A small multi-label audio tagger, trained from scratch.
Model: log mel input, norm groupnorm, depths [16].
Rows from block 3, named by matrix and row number. Each number is 128 + 24 x the weight over the matrix's rms, rounded and kept within 0 to 255. All counts start at 0.
# mid00: scale 1 width-5 conv, dilation 2 (model.blocks.3.mid.0.0.weight, 96x96x5, standardized in use), inputs 72-95, a 5 kernel for each
mid00.2 [111 130 136 109 140 114 158 155 104 119 109 148 147  70  78 127 106 120  97 107 131 116 126 149 147 128 152 174 121 131  80 163 158 180 170 124 109 118 101 143 141 140 131 119  91 135  85  91  81 141 149 131  89 137 150 102 181 203 188  92 134 143 128 148 138 163  91 110 146 123 114  94  76 134 170 121 133 113 170 116 165 129 151 131 157 133 131 167 164 122 142 169 162 134  94 127 101  98 126 119 110 137 136 186 152 114 128 161 165 109 124 127 121 109 120 123 131  84 104 156]
mid00.3 [102 117 145 188 154 121 122 123 125 147  87 133 167 145 148 199 182 164 131 130 132 138 143 109 135 152 175 154 102 111 102 134 130 156 184 160 148 134 133 149 127 140 134 125 147 113  86 138 124 101 137 111 150 108 123 138 165 113 119 127 123 167 129 155 142 124 110 132 144 120 126 123 122  99 140 126 119 108  96  80 153 113 131 131 143 150 131 106 116 132 135 136 155 173 128 138 170 141 144  62 151 137  98 171 141 129 111 101 107 142 149 154 138 160 109 163 184 110 135 123]
mid00.4 [ 91 119 135 113 115 127 124 111  87 119 160 129 119 101 109 157 174 128 149 164 104  81 164  94  88 100 129 145 126  91  95 111 121 128 148 142 119  88 135 121 112 102 121 139  87 158 159 148 117 144 123 136 146 144 118 134 135 127 152  98 141 140 153 112 103 128 104 140 149 139 102 135 112 162 144 108 118 117 170 162 153 111  99 100 127 138 113 141 110 126 112 129 151 145 144 127 133 132 171 115 157 145 127  95 128  82 141 132 143 124  95 104 102 138 175  86  92 119 128 133]
mid00.5 [149 115 118 128 129 104 116 131 146 103 116 119 136 133 134  69  93 115 166 110 112 120 110 119 131 151 114 142 127  88 142  87  89 136 160 129 168 129 141 118 167  84  89 116 102 129  86 117 111 147 125  95 173 103 107 105 130 164 152 125 158  51 105 133 130 130 167 143 133 100 121 177 123 156  94 171 136  95 119 139 174 115 138 148 151 131 149 112 125 120 163 161 177 123 159 115  95 103  95 120  92 135 134 128 135 140 120  95  96  89 167  98 121 113 130 102 130 153 156 103]
mid00.6 [101 133 152 175 148 154  87  94 168 152 127 138 121 101 137 157 153 149 189 123 130 132 135  95 122  90 130 161 135  87  92 140 165 148 153 134 166 176 156  93 107 111  81 133 145 139 141 148 127 103 113  76  83  90 174  78 154 151 156 149 147 122 129 116 146 158 133 158 119 100 105 130 127 176 129 161 147 135 151 117 158 135 154 135 125 128 155 147 147 105 126 125  95 117 164 149 145 151 126 106 155 146 155 111 120 109 120 116 108 128 102 140  73 107 139 151 166 122 113 108]
mid00.7 [166  95 133 112  76 154 115 145 153 102 161 147 121 100 111 132 152 131 106  77 110 110 132  97 116 108 118 106 127 112 135 106 154 121 123 161 178 192 159  94  90 104 137 177 128 122 120 135 134  89 106 124 120  78  77  98 104 123 131 129 157 126 142 101 103  92  90 126  87 120 119 118 104  95 134 136 117 103 125 140 118 161 176 112 161 155 133 122 139  97 178 162 157 137 105 128 108 100  63  93 118 113 140 115 131 113 134 155 160  80  75 124 128 103 105 141 101 139 172 154]
mid00.8 [150  91 140 116 140 116 152 128 116  98 142 143 105 124 156 121  96  66 109 114 129 139 116  84  73 123 104 107 147 157 130 127 110 133  78 193 140  91 138 154 115  86 135 121 123 116 139 148 129 157 122 111 131 118 127 159 115 103  82 112 124 121 111 121 134 124 115 142 127 130 124 156  79 123 114 128 119 135 117 158 108 114 127 137 148 164 119 100 108 105 129 130 145 121 119 129 134  73 128 147 141 123 130 119 141 141 116 130 124  84 116  81 110 155 128 131 183 158 164 112]
mid00.9 [119 149 131 110 131  99  79 120 137 163 137 147 132 103 158 152  98  61 125 124 103 161 109 134 146 152 106  91 122 169 130  81 149 134 115 174 126 128 130 109 119 113 116 148 152 120 106  76 100 173 137 141 103 139 148  95  79 114 103 125 133 130  98 113  96 150 139  96 113 109 109 116 108 150 121 119 176 121 151 106  79 101 120 111 138 160  82  87 105 108 157 179 144 103  96 116 128 124 131 166 153 166 145  89 102 118 107 158 139  84 104 139 144 159 166 106 129 177 144 162]
mid00.10 [136 134 135 128 144 125 106 123 129 141 105 124 122 130 125 116  79 125 119 161 146 127 125 128 102 149 130 158 138 123 120 104 122 165 132 106 101 137 112 149  90 127 110 178 148 132 131 123  93 130 133 158 159 141 115 164 121 100  97 112 128 140 128 100 108 150 140 160 112 122 119 129 112 121 136 152 136 110 118 129 140  98 144 165 151 159 159 128 117 106 110 121 151 133 151 143 130 151 126 135 103  97 128 139 104 132 118 146 113 161 176 111  98 107 124 130  89 141 140 134]
mid00.11 [ 76 120 139 137 123 150 143 131 156 138 105 125  95 143 152 125 177 158 156 163 116 145 109  93  92 136 113 127 133  98 146 137 147 104 111  95 121 128 114 134 120 130 127 119 138 124 134 115 151 152 113 136 132  82 122 124 102 139 132 145 164 150 161 149  96 135 152 143 154 122 101 103 143 111  91 166 155 157 206 169 134 141 138 149 145 110 102 127 112 125  83 114 160 114 129 110 106 135 126 147 115 148 150 107 125  67 100 137 158 137  91 179 176 114 144 101 128 111 111 142]
mid00.12 [158  78 125 131 107 124 137 157 147 127 127 158 119 106 133 127 115  95 117 154 134 109 130 160 152 124 115 107  75 103 125 134 155  97 172  83 127 135 193 162 151 107 116 133 135 118  90 132 122 142 125 104 149 127 148  96  77 141 130 165 139 138 139 120  97 127 162 155 149 114 139 165 136 174  94 148 158  91 112 132 105 107 137 170 190 118 109 146 157 133 106 119 149 105 113 136 117 144 136 147 170 144  95 119  94 179 100 130 109 138 129 127 110 139 161 152 128  80 137 155]
mid00.13 [122 103 161 134 129 164 139  87 151 137 133 138 145 152 142 193 148 121  98 147 117 186 165 150 110 113 141 131  87 103 122 114 122 111 108  83 127 170 112 129 129 106 120  92 146 148 142 133 143  71 101 133 155 101  79 121 113 125 171 164 134 142 147 173 104  96  82 125 162 150 142 152 138 123 111 120 151 115 142 168 143 112  75 162 156 132 121 125  77 131 136 180 150 126  49 117 119 122 163 125  77 149 110 135 101 106 109 120  90 114 118 167 142 112 102 112 137 115  68  68]
mid00.14 [105 107 128 113 153 117 157 155 153 139 155 128 109 124 132 131 184 132 122 143 136 141 113 141 134 124 105 128 145 183 152 120 144 144 123 134 153 162 112  87  75 130  96 136 123 125 117 126 147 131 130 138 125 173 149 118 148 144 124 113 142 113 119 145 110 153 106 119 171 126 112 160 160 122 144  94 128 149 146 140 145 161 114  91 151 137 189 154 107 132  96 133 142 157 133 112 127 141 156 136 171 121 182 133 120 106 122 146 169 151 153 121 142 141 108 167 153 130 119 101]
mid00.15 [132 110 116 136 126 161 118 104 133 175 133  91 120 113 140 136 147  81 152 145 180 158 120 117 100  77 156 132 149 136 134  78 128 166 155 152 119 139 134 159 110  93 105 113 143 136 123 154  99 136 107 215 182 169  94 132  90 111 100 119 108 106 115 126 174 105 106 131 166 143 105  87 128 127 128  86 135 146 143 101 163 141 149 126 130 169 133 126 131 126 124 146 131 164 142 130 115 104 147 128 130 124 120 118 130  97 127 135 159 103 131 106 115  94 123 106 150 138 120 176]
mid00.16 [138 129 111  97 104 139 130 116 145 122 105 145 143 163 161 151 122 125 113 161 105 149 150 154 118 124 145 171 128 117 124 153 185 117  98 135 120 131 110 144 132 114  93 115 106 131 123 131 125 139 167 159 113 144 104 132 119 113 122 156 136  96 101 113  98 147 118 148 143  80  87 107 121 113 146  52 127 136 174 160 163 158 139 135 150 137 123 128 115 132 116 111 124 116  95 132 157 154  77 130 151 123 114 118  95 132 138 121 130 174 118 110  92 154 161 102 123 127 129 162]
mid00.17 [114 114 149 100 124 121 134 131 152 114 130 125 132 110 139 149 158 111 155 144 136 139 137 111 134 105 119 121 131 138 140 136 105 102 130 125 144 172 146 167 143 130 127 104 100  81 109 121 137 136 147 137 136 170 116 121 156 139 129 106 122  90 114 144 147 156 120 176 139 123 187 110  71 111  88 114  79 116 161 125 161 165 161 136 127  98 152 160 173 104 163 141 108  95 164 118 139 140 147 130 123 123 113 135 142 152 178 170 131 119 164 169 154  90 106 103 102 110 162 136]
mid00.18 [ 65 106 146 141 143 164 101 117 133 160 119 140 135 121 112 114 130 170 136 134 124 150 153 150 125 106 139 175 155 146  58  98 160 148 146 152 124 124 108 107  92 104 123 193 125 142 154 162 133 122 140 118 138 142 135 124 105 107 109 111 111 107 143 114 122 106 102 136 100 117 155 164 152 119 134  91 109 152 147 110 121 124 172 142 161 146 125 107 180 184 118 149 150 128 128  87 102  91 143 144 127 146 157 133 101 144 122 120 109  88 101 106 138 143 190  94 120  92 104 121]
mid00.19 [110 124 177 145 106 147 134 124 132 142 195 157 121  99 120 131 155 170 125 141 133 143 112 132 118 134 149 115 127 141 142 130 149 155 140 123 121 119 132 123 140 126 118  80 147 137 151 114 116 148 115 129 147 135 138 145 139 154 132 121 144 136 133 139 166 122 115 110 136 179 109  88  93 155 173 143 167 151 166 124 125 117 113 159 123 158 147 114 136 157 148 154 135 105 107 141  70  94 110 132 130 144 137 161 149  87  95 131 121 185 154 162 126  99 108 147 118 117  92 116]
mid00.20 [145  78 107 110 149 119 113 124 130 114 119 145 140 144 107  94 132 100 135 115 147 121 128 111 111 142 121 120 149 140 128 135 144 160 154 135 166 106 106 129  94 114 125 152 100 136 113 110  97 138 151 141 105 122 128 168 147 104 128 137 126 112 154 172 114 139 136 157 148 109 160 142 132 145 129 154 112 103  98 118 146 134 134 125 117 126 114  99 110 129 151 135 140 113 163 137 131 110 158 162 124 121 104 113 174 135 129 110 163 177 111  89  99  77 121  99  90 117 130 130]
mid00.21 [107 132 166 167 120 158 132 157 140  94 103 139 103  81  98 178 105  88 131 172 101 136 139 120 136 122 153 123 121  90  91 133 146 183 147 137 128 123 154 100 130 114 116 121 120 156  94 121 125 156 104 157 129 131 135 154 183 122 112  91 137 135 140 167 131 117 125 135 105  85 174 126 150 129 133  92 122 139 135 119 147 126 132 156 175 149 137 147 147 148 164 147 142 151 110 121 139 106 113 106 116 116 156 159  60 107 127 104 110 165 130 171 125 134 151 104 109 115 150 168]
mid00.22 [141 166  72 131 141 128  95  99 147 143 121 101 129 113 136 141 197  91  89 102 124 153 125  71  86  94 111 157 120 102 141 145 123 138 134 150 164 146  90  61 212 120  98 121 115 157 127  87 119 142 102 119 134  91 152 120 147 131 154 115 145 111 106 120 153 166 147 106  88 164 107  99 100 139 146  96 116 118 122 154 105 140 133 143 173 128 161 100  94 114 148 133 132 154 146 110  71 137 139 148 187 144  82 142 103 102 102 136  86 123 148 136 106 119 138 149 156 101 118 135]
mid00.23 [127 115 115 116 128 142 100 151 167 142 105 107  92  99 110  97 111 111 159 194 101 125  79 165 145 133 168 151 145  93 161 161 128 128 115 170 165 132 106  81 119 131 154 140 127 130  99  66 122 153 140 122 138 131 106  91 115 111 168 148 107 150 167 122 146 128 126 120 141 155 139 132 156 118 129 152 111  99 111 129 104 112 143 113 108 126  84 115 130 127 134 161 153 112 110 110 144 186 145 142 130 139 110  96 108 103 150 142 146 129 113 136 157 172 118 146 124 143 105 133]
mid00.24 [118 100 139  98 131 121 148 142 132 138 161 164 132 105 115 131 138 111 155 112 153 135 140 114 126 140 140 110 135  79 136 123 154 138 143  99  84 113 147  88 165 145 136 153 148 128 120 145 113  82  95  91 131 143 129 116 180 129 125 107 178 122 115 108 156  74 127 133 141 118 122  67 136 142 127 133 143 151 123 135 172 128 123 131  94 145 149 128 172 120 105 134 110 113 101 148 108 124 131 148 103 196 125 160 132 130 109  81 128 155 152 102  83  92 149 121 124  77 123 197]
mid00.25 [172 113 111 146  95 141 121  88 131 107 103 169 142 139 136 141 145 129 124 128 150 115 155  96 138 142 126 127 130 115 121 130  96 133  90 144 142 140 126 137 153  96 106 150 127 128 109 128 138 128 152  81 128 112 120 143 179 145 151 126 106 148 116 121 112 130 104 124 112  99 133 157 101 141 132 109 157 140 137  82 135 136 114 144 142 100 155 107 146 138 131  87 126 124  85 131 122 128 134 127 157 129 125 139 157 140 138 152 134 117 153  85 145 116 119 106  90  98 132 111]
mid00.26 [142 167 182 141  96 115 132 112 144 134 107  80 134  95 106 124 104 100 140 145 151 136 128 120  97 132 102 127 121  84 158 124 109 103 115 124 152 153 143 128 140 117 143 143 116 121 121 122 131  88 120 161 133 138 159  88  98 109 138 109  89  89 107  98 117 157 148 201 143 124 171 164 151  98 103 117 104 100  86 104 153 153 141 143 133 119 120 134 139 143 126 132 116 115  98 116 113  88 124 180 169  92 103 117 150 129 117 142 141 158 165 125 120 121 121 106 140 134 126 153]
mid00.27 [128 121 129 181 132 139 110 127 126 127 114 128 140 112 147 120 145 150 129 128 125 164 166 143 121 154 123 119 112 112 137 133 126  96 101 138 151 150 131 136 118  85 107 127 114 109 106 113 156 142 133 148 151 151 116 137 109 133 139 111 121 164 161 159  71 129 189 166 124 122 102 151 202 121 100  98 101  95 153 166 137 132 108 156 140 135 120 137 114  97  83  88 150 116 134 115 126 131 123 129 163 150 127  76 102 123  72 123 179 106 113 130 127 174 140 141 142 124 121 146]
mid00.28 [166 132 111 113 139 140 164 132 123 106 135 104  77  74 134 134 181 184 197 130 111 111 135 128  83 134 135 109 150 137  93 103 128 130 129 135 105 130 153 139 108  87 142 171 183 103 128 173 160 112 107 118 122 131 144 145 136 123 136 108 122 126 145 121 119  85 121 153 112 142 140 166 126 157 138 127 120 184 146 130 138 127 124  78 100  99  97 139 125 154 123 108 151  63 118 173 127 117  99 128 149 156 183 117  93 190 168 123 147 131 103 124 108 129 125 119 103 104 170 131]
mid00.29 [ 95 133 149 113 135 116 164 134  80 123 141 161 115 130 124 115 115 158 150 129 111 110 118 112 144 163 131 119 136 145 125 149 129  80 151 167 104 166 135  77 115 148 130 160 112 131  88 145 132 107  93 162 174 167 131 152 143 157 188 117 143 157 143 111 148  79 153 123 126 159 132 149 149 133 136  93  88 103 108 119 142 176 157 154 160 122 116 188 159  97 135 121  97  96 149 117 163 104 126  98 112 112 130 124 114 140 152 109 122  69 159 148 143 114  98  69 178 131 156 122]
mid00.30 [153 132 121 130 172 118  97  84 116 145 131 113  86 112 152  88 114 127 149 182  94 141 140 137 119  89  89 118 130 156 154 110 134 135 143 122 161 156 138 123 143 101  91 153 149 113 115 120 144 119 107 111 150 127 139  79  89 112 135 140 140 128 122 138 127 121  95 144 116 141 150 141 155 143 152 125 108  74  93 137 121  99 116 167 110  99 106 126 132 135 129 123 155 146 171  95 132 140 138 147 160 162 138 156 135  98  88 170 181 134 129 144 122  78 137  98  78  84 151 159]
mid00.31 [ 96 119 115 108 112 132 145 108 103 141  99 111 112 137 115  97 136 106 145 127 162 144 155 132  83 119 107 165 141 118 117 162 141  99 140 147 147  85 173 151 103 144 120 125 139 138 116 124 108 138 124 142 142 121 127 132 142 120 134 120 134 130 150 130 129 124 124 128  82 147 106 134 145 135 137 138 108  99 153  60  92 165 146 165 166 138 153 118 146 129 129 126 165 130 179  92 112 131 136 105 104 143 143 178 179  95 119  98 142 175 124 132 131 140 163 144  93 142 103 134]
mid00.32 [146 123 110  87 136 138 109 104 109 124 150 123 116  77 136 140 127 106 115 164 166 123 124 122 134 112 134 144 136 115 152 117 147 148 107 171 163 164 161 109 169 109 124 128 159 133  90 150 163 154 172 173 109 111 117 170 116 112  99 194 128 141 156 140 103 113 128  97 120 126 156 109 134  96 139  95 141 128 117 127 130 116 131 108 100 111 132 120 136 159 148 152 140 126 130 124 113 105  91  95 147 104  97 128 117 152 145 149 121 123 132 135 100  98 113 146 108 106  88 104]
mid00.33 [136 116 108 114 117 135  77 142 149 163 129 124 131 173 124 141 163  89 102 107 103 154 140  94 110 108 112 126 108 111 139 122 124 145 163 132 148 156 153  97 107 148 157 129 133  92 135 139 116  94  73 146 163 163 123 110 207 176 158  71 144 160 136 128  99  96 130 110 146 136 159 152 161 145 148 110  98 126 150 106 112 158 119 157 149 119 142 157  80 112 127 148 154 174  83 122 142 103 101 105 119 116 100 150 173 135 158 132 125 128 153  87 137 177 118 133 170 131 126  99]
mid00.34 [141 181 131 125  98 127  94 113 134 130 118 134 145 138 141 150 138 114  94 106 116 114 107  89 159 109 115 135 128 101  94 128 156 149 181 120 103 122 109 128 122 173 139 149  80 175 207 164 129 130 139 114 104 129 126 120 169 147 115 101 156 134 143 131 137 124 130 122 130 132 122 137 113  87 165  94 118 113 152  90 121 130  95 119 144 174 155 121 136 133 140  75  87 138 160 124  99 115 110 147 145 129  98 108  81 150 160 130 130 125 165 120 147 151 132 139 165 128 170  98]
mid00.35 [131 138 103 107 159 150 127 132 110  75 130 141 118 111 103  81 101 113 111 159 125 131 124  81 100 106 130 124 112 123 112 134 120 141 147 150 136 126 124 109 117 119  99 113 130 142 128 105  96 143 119 120 122 173 139 146 137 130 131 128 133 109 121 132 141 110 141 153 115 103 147  80 123 112 110 152  79 112 137 131 138 124 118 117 126 107 136 133 193 103 102  87 180 130 160 137 122 133 126 124 123 142 112 132 108 124 117 103 119 140 129 103 111 149 149 124 122  89 153 166]
mid00.36 [126  73 135  96  94  96 147 107 128  80 184 118  89 173 134 118 100 142 107 175 147 114 134 122  96 111 117 134 121 167 113 125 143  96  97 135 114 131 147 101 118 103 105 109  91 154 181 164 185 109 139 126 105 184 108 135 172 118 140 166 143 115 152 122 136 119 108 147 150 106 120 109 100 131 144 112 147 113 137 103 111 124 128 192 111 148 127 141 100 148 133 118 107 112 134 150 141  94 103  92 118 100 132  91 102 162 161 133 132 102 178 130 118 122 120 161 127 132 155 133]
mid00.37 [101 116 154 150 100 135 115 137 147 141 123 100 120 156 183 117 159 190 188 150 159 159 119 109 129 170 172 164  96 102 102 166 137 110 122 115 135 132 142 156 107 126 116 144 158 106 134 148 135 116  95  51  97 119 119 106 122 131 183 178 162 137 117 146 143 121  85 139 137 116 154 117 114 107  98 114  84 111 112 115 114 104 112 131 136 153 133 161 135 103 140 107 137 117 155 148 150 167 118  85 129 148 140 140  88 120 143 105  99  98 100 127 148 144 148 149 140 138 136 138]
mid00.38 [ 93 146 108 126  89 129 101 151 148 126 130 129 137 133 192  72 120 144 135 104 130 103 159 139  82 116 105 124 146 133 128  90  68 138 129 149 159 110 186 129  80  97 120  98 146 131 107 132 113 157 110 144 119 157 145 140 161 131 120 114 104 128 109 128 156 121 103  93 131 142 147 117 112 106 186 112  53  79 136 160 134 132 122 115 124 108 151 119  98 170 121 136 119 118  99 100  82  87  72 116 152 154 132 128  96 110 131 146 132 158 137 137  90 110 136 131 118 130 108 129]
mid00.39 [130 135 124 120 117 107 180 160 171 100 149 144 101 128 117 121 111 101 129 113 132 127 122 128 104 132 147 134 119 136  86 146 145 148 109 145 127 116 101 123 134 156  86 133 123 150 137 120 135 165  90 112 145 140 139 145  88 110  74 117 201 149 133  70  67 161 176 103 142  76 171 167 126 127 108 128 153 184 110  73 136 119 107  96 139 139 149 137 121 117 161  96 146 117 169 126 149 104 105  74 133 146 133 103 107 148 119 106 117 147 106 112 132 143 135 152 186 137 128 140]
mid00.40 [ 92 172 119 125 156 101  70 157 141 147 152 113  85  89 142 134 169 163  96  61 114 127 136 150 133 157 136 133  83 112 157 172 150  98 127 151  81  67 103 105  84 104 115 134 160  89 142 129 142 128 135 113 137 135 120 118 129 149 161 139 150 152 162 122 122 101 129 144 104 142 140 129 129  89 143 127 119  99 148 119 119 106 133 110 126 130 136 160 132 114 120 157 169 171 162 155 122  84 128 132 133 155 112 115 149 134 183 146 166 125 149 151 118 175 155 157 166 138 131 103]
mid00.41 [144  85  96 110 112 144 118 135 108 127 133 116 123 155 142  65 117 137 234 144  94 125  98 144 162 169 117 114 102 123 101 130 138 128 115 122 132 142 117 138 110 121 116 121 136 101 110 129 110  99 106  74 138  91 121  97 104 116 158 124 147 160 142  97 112 144 199  93 115 152  89 130 153 193 148 197 167 109 133 143 123  98 128 110 171  81 164 152 152 139 110 115 117 125 127 130 144 144 127 122 101 167 163 142 112 154 121 109  76 137 116 187 158 113 151 151 209 132 152  96]
mid00.42 [144 152 170 153 108 133  63 113 116 175 133 125 131 126 116 146 106 130 159 159 139 120 108 110 177 174 142 111 104 100 148 141 120 127 162 125 138 172 190 137 136 138 124 137 136  82  92 127  94 122 121  73 108 143 119 130  98 101  91 119  94 131 148 173 151 126 179 148 166 115 126 109 132 193 146 148 184 128 154 111 150 125 132 130 134 128 137 133 166 137 127 146 122 139 126 114 116 130 107 129 115 137 124 164 201 159 135 111 126 138 110 136 177 155 163 152 151  89  99 136]
mid00.43 [129 131 124 138 129 128 150 163 144  74  81 116 116 103 115 134 129 119 115 153 122 148 135 145 171 113 194 144 105 122 144 117 119 147 175 139 177 120 137 141 123 142 136 151 147 168 185 141 103 123 169 114 121 149 114 158 158 103 108 147 157 151 149 130 159 145  95  63 109 133 116 116 149 150 133 122 133 131 127 124 154 152 118 149 131 116 125 126 118 115 116  89 135 105 121 130 144 112 131 129 142 143 119 140 179 164 179 170 150 162 132 151 137 141 107 147 147 145 112  96]
mid00.44 [106 103 107 109 111 126 116 143 133 103 131 106 127 137 133 117 144 138 167 116  94 108 127 120 117 154 153 176 160 128 143  91 126  98 123 125 121 173 125 147 110 156 121 156 129 146  93 118 111 136 144 152 126 151 150 109 165 156 133 127 127 109 153  98  82 158 144 141 162 136 100 120 133 122  86 140 142 119 108  81  98 151 190 148 121 110 127 143 142 124  91  82 145 159 153 121  82 114  89 126 136 114 140 128 116 116  83  92 139 111  97 119 157 121 151  86 118 134 107 125]
mid00.45 [100 124 155 122 123  95 156 123 131 127 152 128 102 103 125 145 111 141  83 116 127 128 139  83 134 107 144 115 144 161 161 165 114 118 154 121 129 107 137 168 105 118 115 103 120  87 115 132 145 101 121 126 122  85 136 155 194 155 126  83 134 132 138 114 123 104  94 156 135 132 115 133 116 110 137 130 128 161 127  94 118 153 143 123 174 123 140 117  82 158 141 127 158  97 105 117 116 157 107 151  90 126 171 199 142 100 100 171 121 139 111 135 164 136 140 105 115 157 166 175]
mid00.46 [132 135 137 111 119 111 130 117 141 107 149  96  92 135 153 130  87 116 184 131 107 119 159 130 115  86  81  92 122 123 154 152 120 120 141 125  89 114  99 141 151 152 118 119 122 110 100  94 150 125 127  86 115 114 101  91 105 139 150 125 108 156 127 134 107 174 139 138 140 131 149 179 151 136 105 141 130  72 109 149 109 138 155 146 110 125  76 110 118 162 172 125 129 114 161 129  99 108 156 144  98 144 148 141 111 148 131 125  93 118 108 113 136 135 134 139 160 112 123 157]
mid00.47 [138 154 139 118  86 112  83  98 137 146  94  75  99 128 139 157 169 161 175 105 135 136 120 120 112  58  77 135 110 111 156 142 117 140 115  97 103  92  96 136  85 135 114 160 136 136 114 123 123 113 117 152 142 165 168 147 165 133 107 131 107  90 117 100 126 142 128 143 153 112 110 137 171 146 132 150 143 127 129  55 123 100 130 145 153 114 107 133 150 157  83  90 128  96 136 143 180 204 137  94 155 125 111 122 130 170 192 150 155 128 139  97 116 125 137 107 115 140 108 101]
mid00.48 [143 132  91 117 143  86 128 137 149 129 136 120 129 134 125  92 133 154 123 127 149 123 143  64 134 186 132  81 145 131 180 150 110  79 134 108 121 162 135 150 103 152 132 120 154 105 110 136 109 135  84 139 138 168 151 103 146 179 188 133 113 128 149 111 102 137  96 160 188 112 116 148 106 100 145 163 105  88 140 141 103 147 123 150 118  89 109 143 137 139 135 140 116 112 155  47 142 179 139 103 145  89 142 150 111  83  98 183 157 109 144 182 170  81  96 121 131 105 105 124]
mid00.49 [156 163  90 133 155 120 128  92 148 174 182 189  95 128  80 111 149 162 102 101 144 103 127 152 112 128 121 124 114 126 155 152 127 133 109 145 103 130 146  77  98 120 121 137 162 123 113 165 125 159  86 135 114 136 167 145 160 122 116 124 151 162 170 130 137 165 163 141 143 101 140 144 137 179 128 152 155 119 128  92 153 104 113 144 148 141 150 143 120 129 157 143 119 113 103 133 140 145 119  83  98 143 108 126 118 149 158  77 121 155 121 163 124 128  79 108 163 112 123 129]
mid00.50 [142 136  89 142 172  90 127 177 133 151 171 159 100 133  92 100 125 140 112  91 140 141 103 125 153 100 104 132  75 101 111 135 117 123 130 126  78 101 141 160 139 141 153 124 118  85 140 160  87 121 123  46 122 116 124 119 152 102 113 137 102 119 126 145 105 122 145 139 118 109 165 120 155 143 159 109 137 142 163 154 110 124 107 103 101  75 108 142 103 135 133 174 119 121 101 153  95 116 167 127 127 111 101 133 135 128 107 111 118 126  86 114 120 145 111 179 165 155 133 146]
mid00.51 [122  78  95 114 116 120 141 158 151 119 166 162 144 130  98 154 129 106 152 194 110 139 139 127 123 105 152 150 150 134  81 129 156 158 126 104 120 155 155 141  84 107 159 165 116 142 108 135 111 115 132 107 128 119 136 152 119 159 144 158 154  64 105 114  96 156 156 114 124 104 131 112 145 116 171 114 120 112 125 133 113 107 128 171 136 147 134 159 118 123 101 145 139 104 121 133 127  82 101 156 127  70 110  95 134 131 153 138 137 108  93 116 104 132 136 133 115 107 129 131]
mid00.52 [156 126 130 139 131  93 111 146 183 133 150 144 120 137 139 113 124 125 139 148 143 133 113  99 125  95  44  79 106 104 159 122 136 108 101 141 157 119 159  93 120 121 138  88  95 126 144 141 101 167 138 151 103 129 122 140 111  98 100 114 141  99 125 138 142 123 120 127 130 118 100 133 161 140 115 157 165 143 139 114 121 123 112 129 143 179 188 158 174 141 157 148 140 122 108 152 163 142  99 131 116 144 116 135 138 113 118 123 145 158 143 100 134  92 135 129 118  98  97 110]
mid00.53 [120 137 115 126 121 126 111 109 134 119 123 148 124 125 125 123 192 157 124 115 170 145 102 126 123 145  88  86  79 165 163 171 104 123 128 118 149 139 155  97 117 108  95  90 113  98 121 119 196 209 139 170 170 145  93 142 101 141 152  80 104 110 133 118 128 125 175 185 156 132 103 130 130 102  93 142 159 126 172 178 137 121 144 160 179 121 156  99 148 154 177 162 123 118  57 116 121 130 112 156 110 138 136 153 153 160 153 117  92  86 135 116 108 115 143 116 111 125 122 119]
mid00.54 [108 183 154 120 103 108 130 129 138 151 147 161 112  99 128 140 128 125 131 134 127 124 130 126 117 110 158 151 138 107 132 154 133 146 132 110 107 124 135 153  89 124 127  77 126 130 147 118 106 148 105 166  87 132 136 131 110  87 123 124  79 104 102 165 156 115 107 137 146 118 133 100 165 101 125 144 146 132 141 161 125 101  88 128  88 156 149 140 138 179 154 197 107 139 117 102 124 184 120  94 135 125 129 151 118  92  90 117  99 134  89 118 127 155 102 122 128  62 109  88]
mid00.55 [138 121 109 133 132 114 109 110 107  95 108 144 151 184 126 158 181  95  86 114 147 130 115 140 150 123  89 117  76  76  94 133 147 198 178 151 134 124 133 164 160 122 100 136 145 141 161 139  92 136 147 141 156 123 154 112 117 148 116  94 105 144 129 125 149 147  82 138 136 130 162 134 118 132 137 119 100 111 117 125 125 137 145 141 164  94 113 106  67 116 139 121 127 129 184 129 132 147 147 167 114 125 129 132 169 178 160 165 126 156 129 125 158 102 132  82 137  93 172 134]
mid00.56 [154 135 114 104 140 148 160 165 129 120 182 162 148 152  76 156 130 127 136 112 120 143 139 138 137 156 128 100 111 144 143 142 141 114 119 154 140 128 141 160 150 140 152 106 126 136 128 127 121 133 141 130 126 116 126 143 154 156 137 108 124  92 137 137 134 111 120 132 128 110 169 137 139 107  98 160 154 149 134 101 138 100 115 143 151 115  81  93  92 124 171 148 143 136 124 134 135 105  95  97 133 130 120 155 178  99 105 122 146 136 142 144 169 178 168 134 118 103 125 119]
mid00.57 [116 115 131 160 133 154 116 161 160 129 160 111 127 143 113 144 139 144 123 124 107 157 104 122 139 121 131 130 110 110 159 148 154 118 121 149 155 128 168 127 129 115 148 123 107 107  85 127 120 145 117 127 164 156 138 104 105 122 148 121 143 110 145 127 102 141 125  99 152 141 111 170 150 155 109 141 102 126 212 155 143 160 138 121 130 147 114 108 146  96 143 151 185 184 102 149 134 114  57 123 163 148 109 119 167 130 141 128 106 142 140 144 125 117 144 128 120 154  93 151]
mid00.58 [ 97 104 148 144 121 111 107 138 134 117 154 115 102 130 113 147  80 122 138 124 117  99 143 118 124 170 137 139 134 126 114 133 166 129 154 133 148 125 110 148 135 163 120 117 154 147 102 125 162 124 146 144 127 132 146 100  88 123 150 156 131 111  81 105 103 179 174  96 103 133 113 171 154 107 136 159 171 103 129 129 151 155 113 158  97 119 182 116 130 127  61 107 105 157 160 170  84 130 124  75 141 159 102  92 138 144 116 128 148 157 161 107 102 101 157 165 134 121 117 146]
mid00.59 [113 149 144 124 135 117 137 140 151 133 132 141 125  99 143 123 161  85 120 124 174 183 131 133 140  99 109 114 170 155 144 113 119 100 129 142 146 143 113 116 126 114 114 127 102 134 161 146 132 121 124 181 151 124 138 119 135 111 155 168 115 145 112 146 110  95 125 121  99 115 111 144 142 145 133 138 133 102 144 118 137 132 137 154 124 148 176 184 118 135 121 131 109  73 139 107 123 126 115 136 135 128 121 124 114  97 103 147  81 114 138 159 150 168 172 137 133 155 115 120]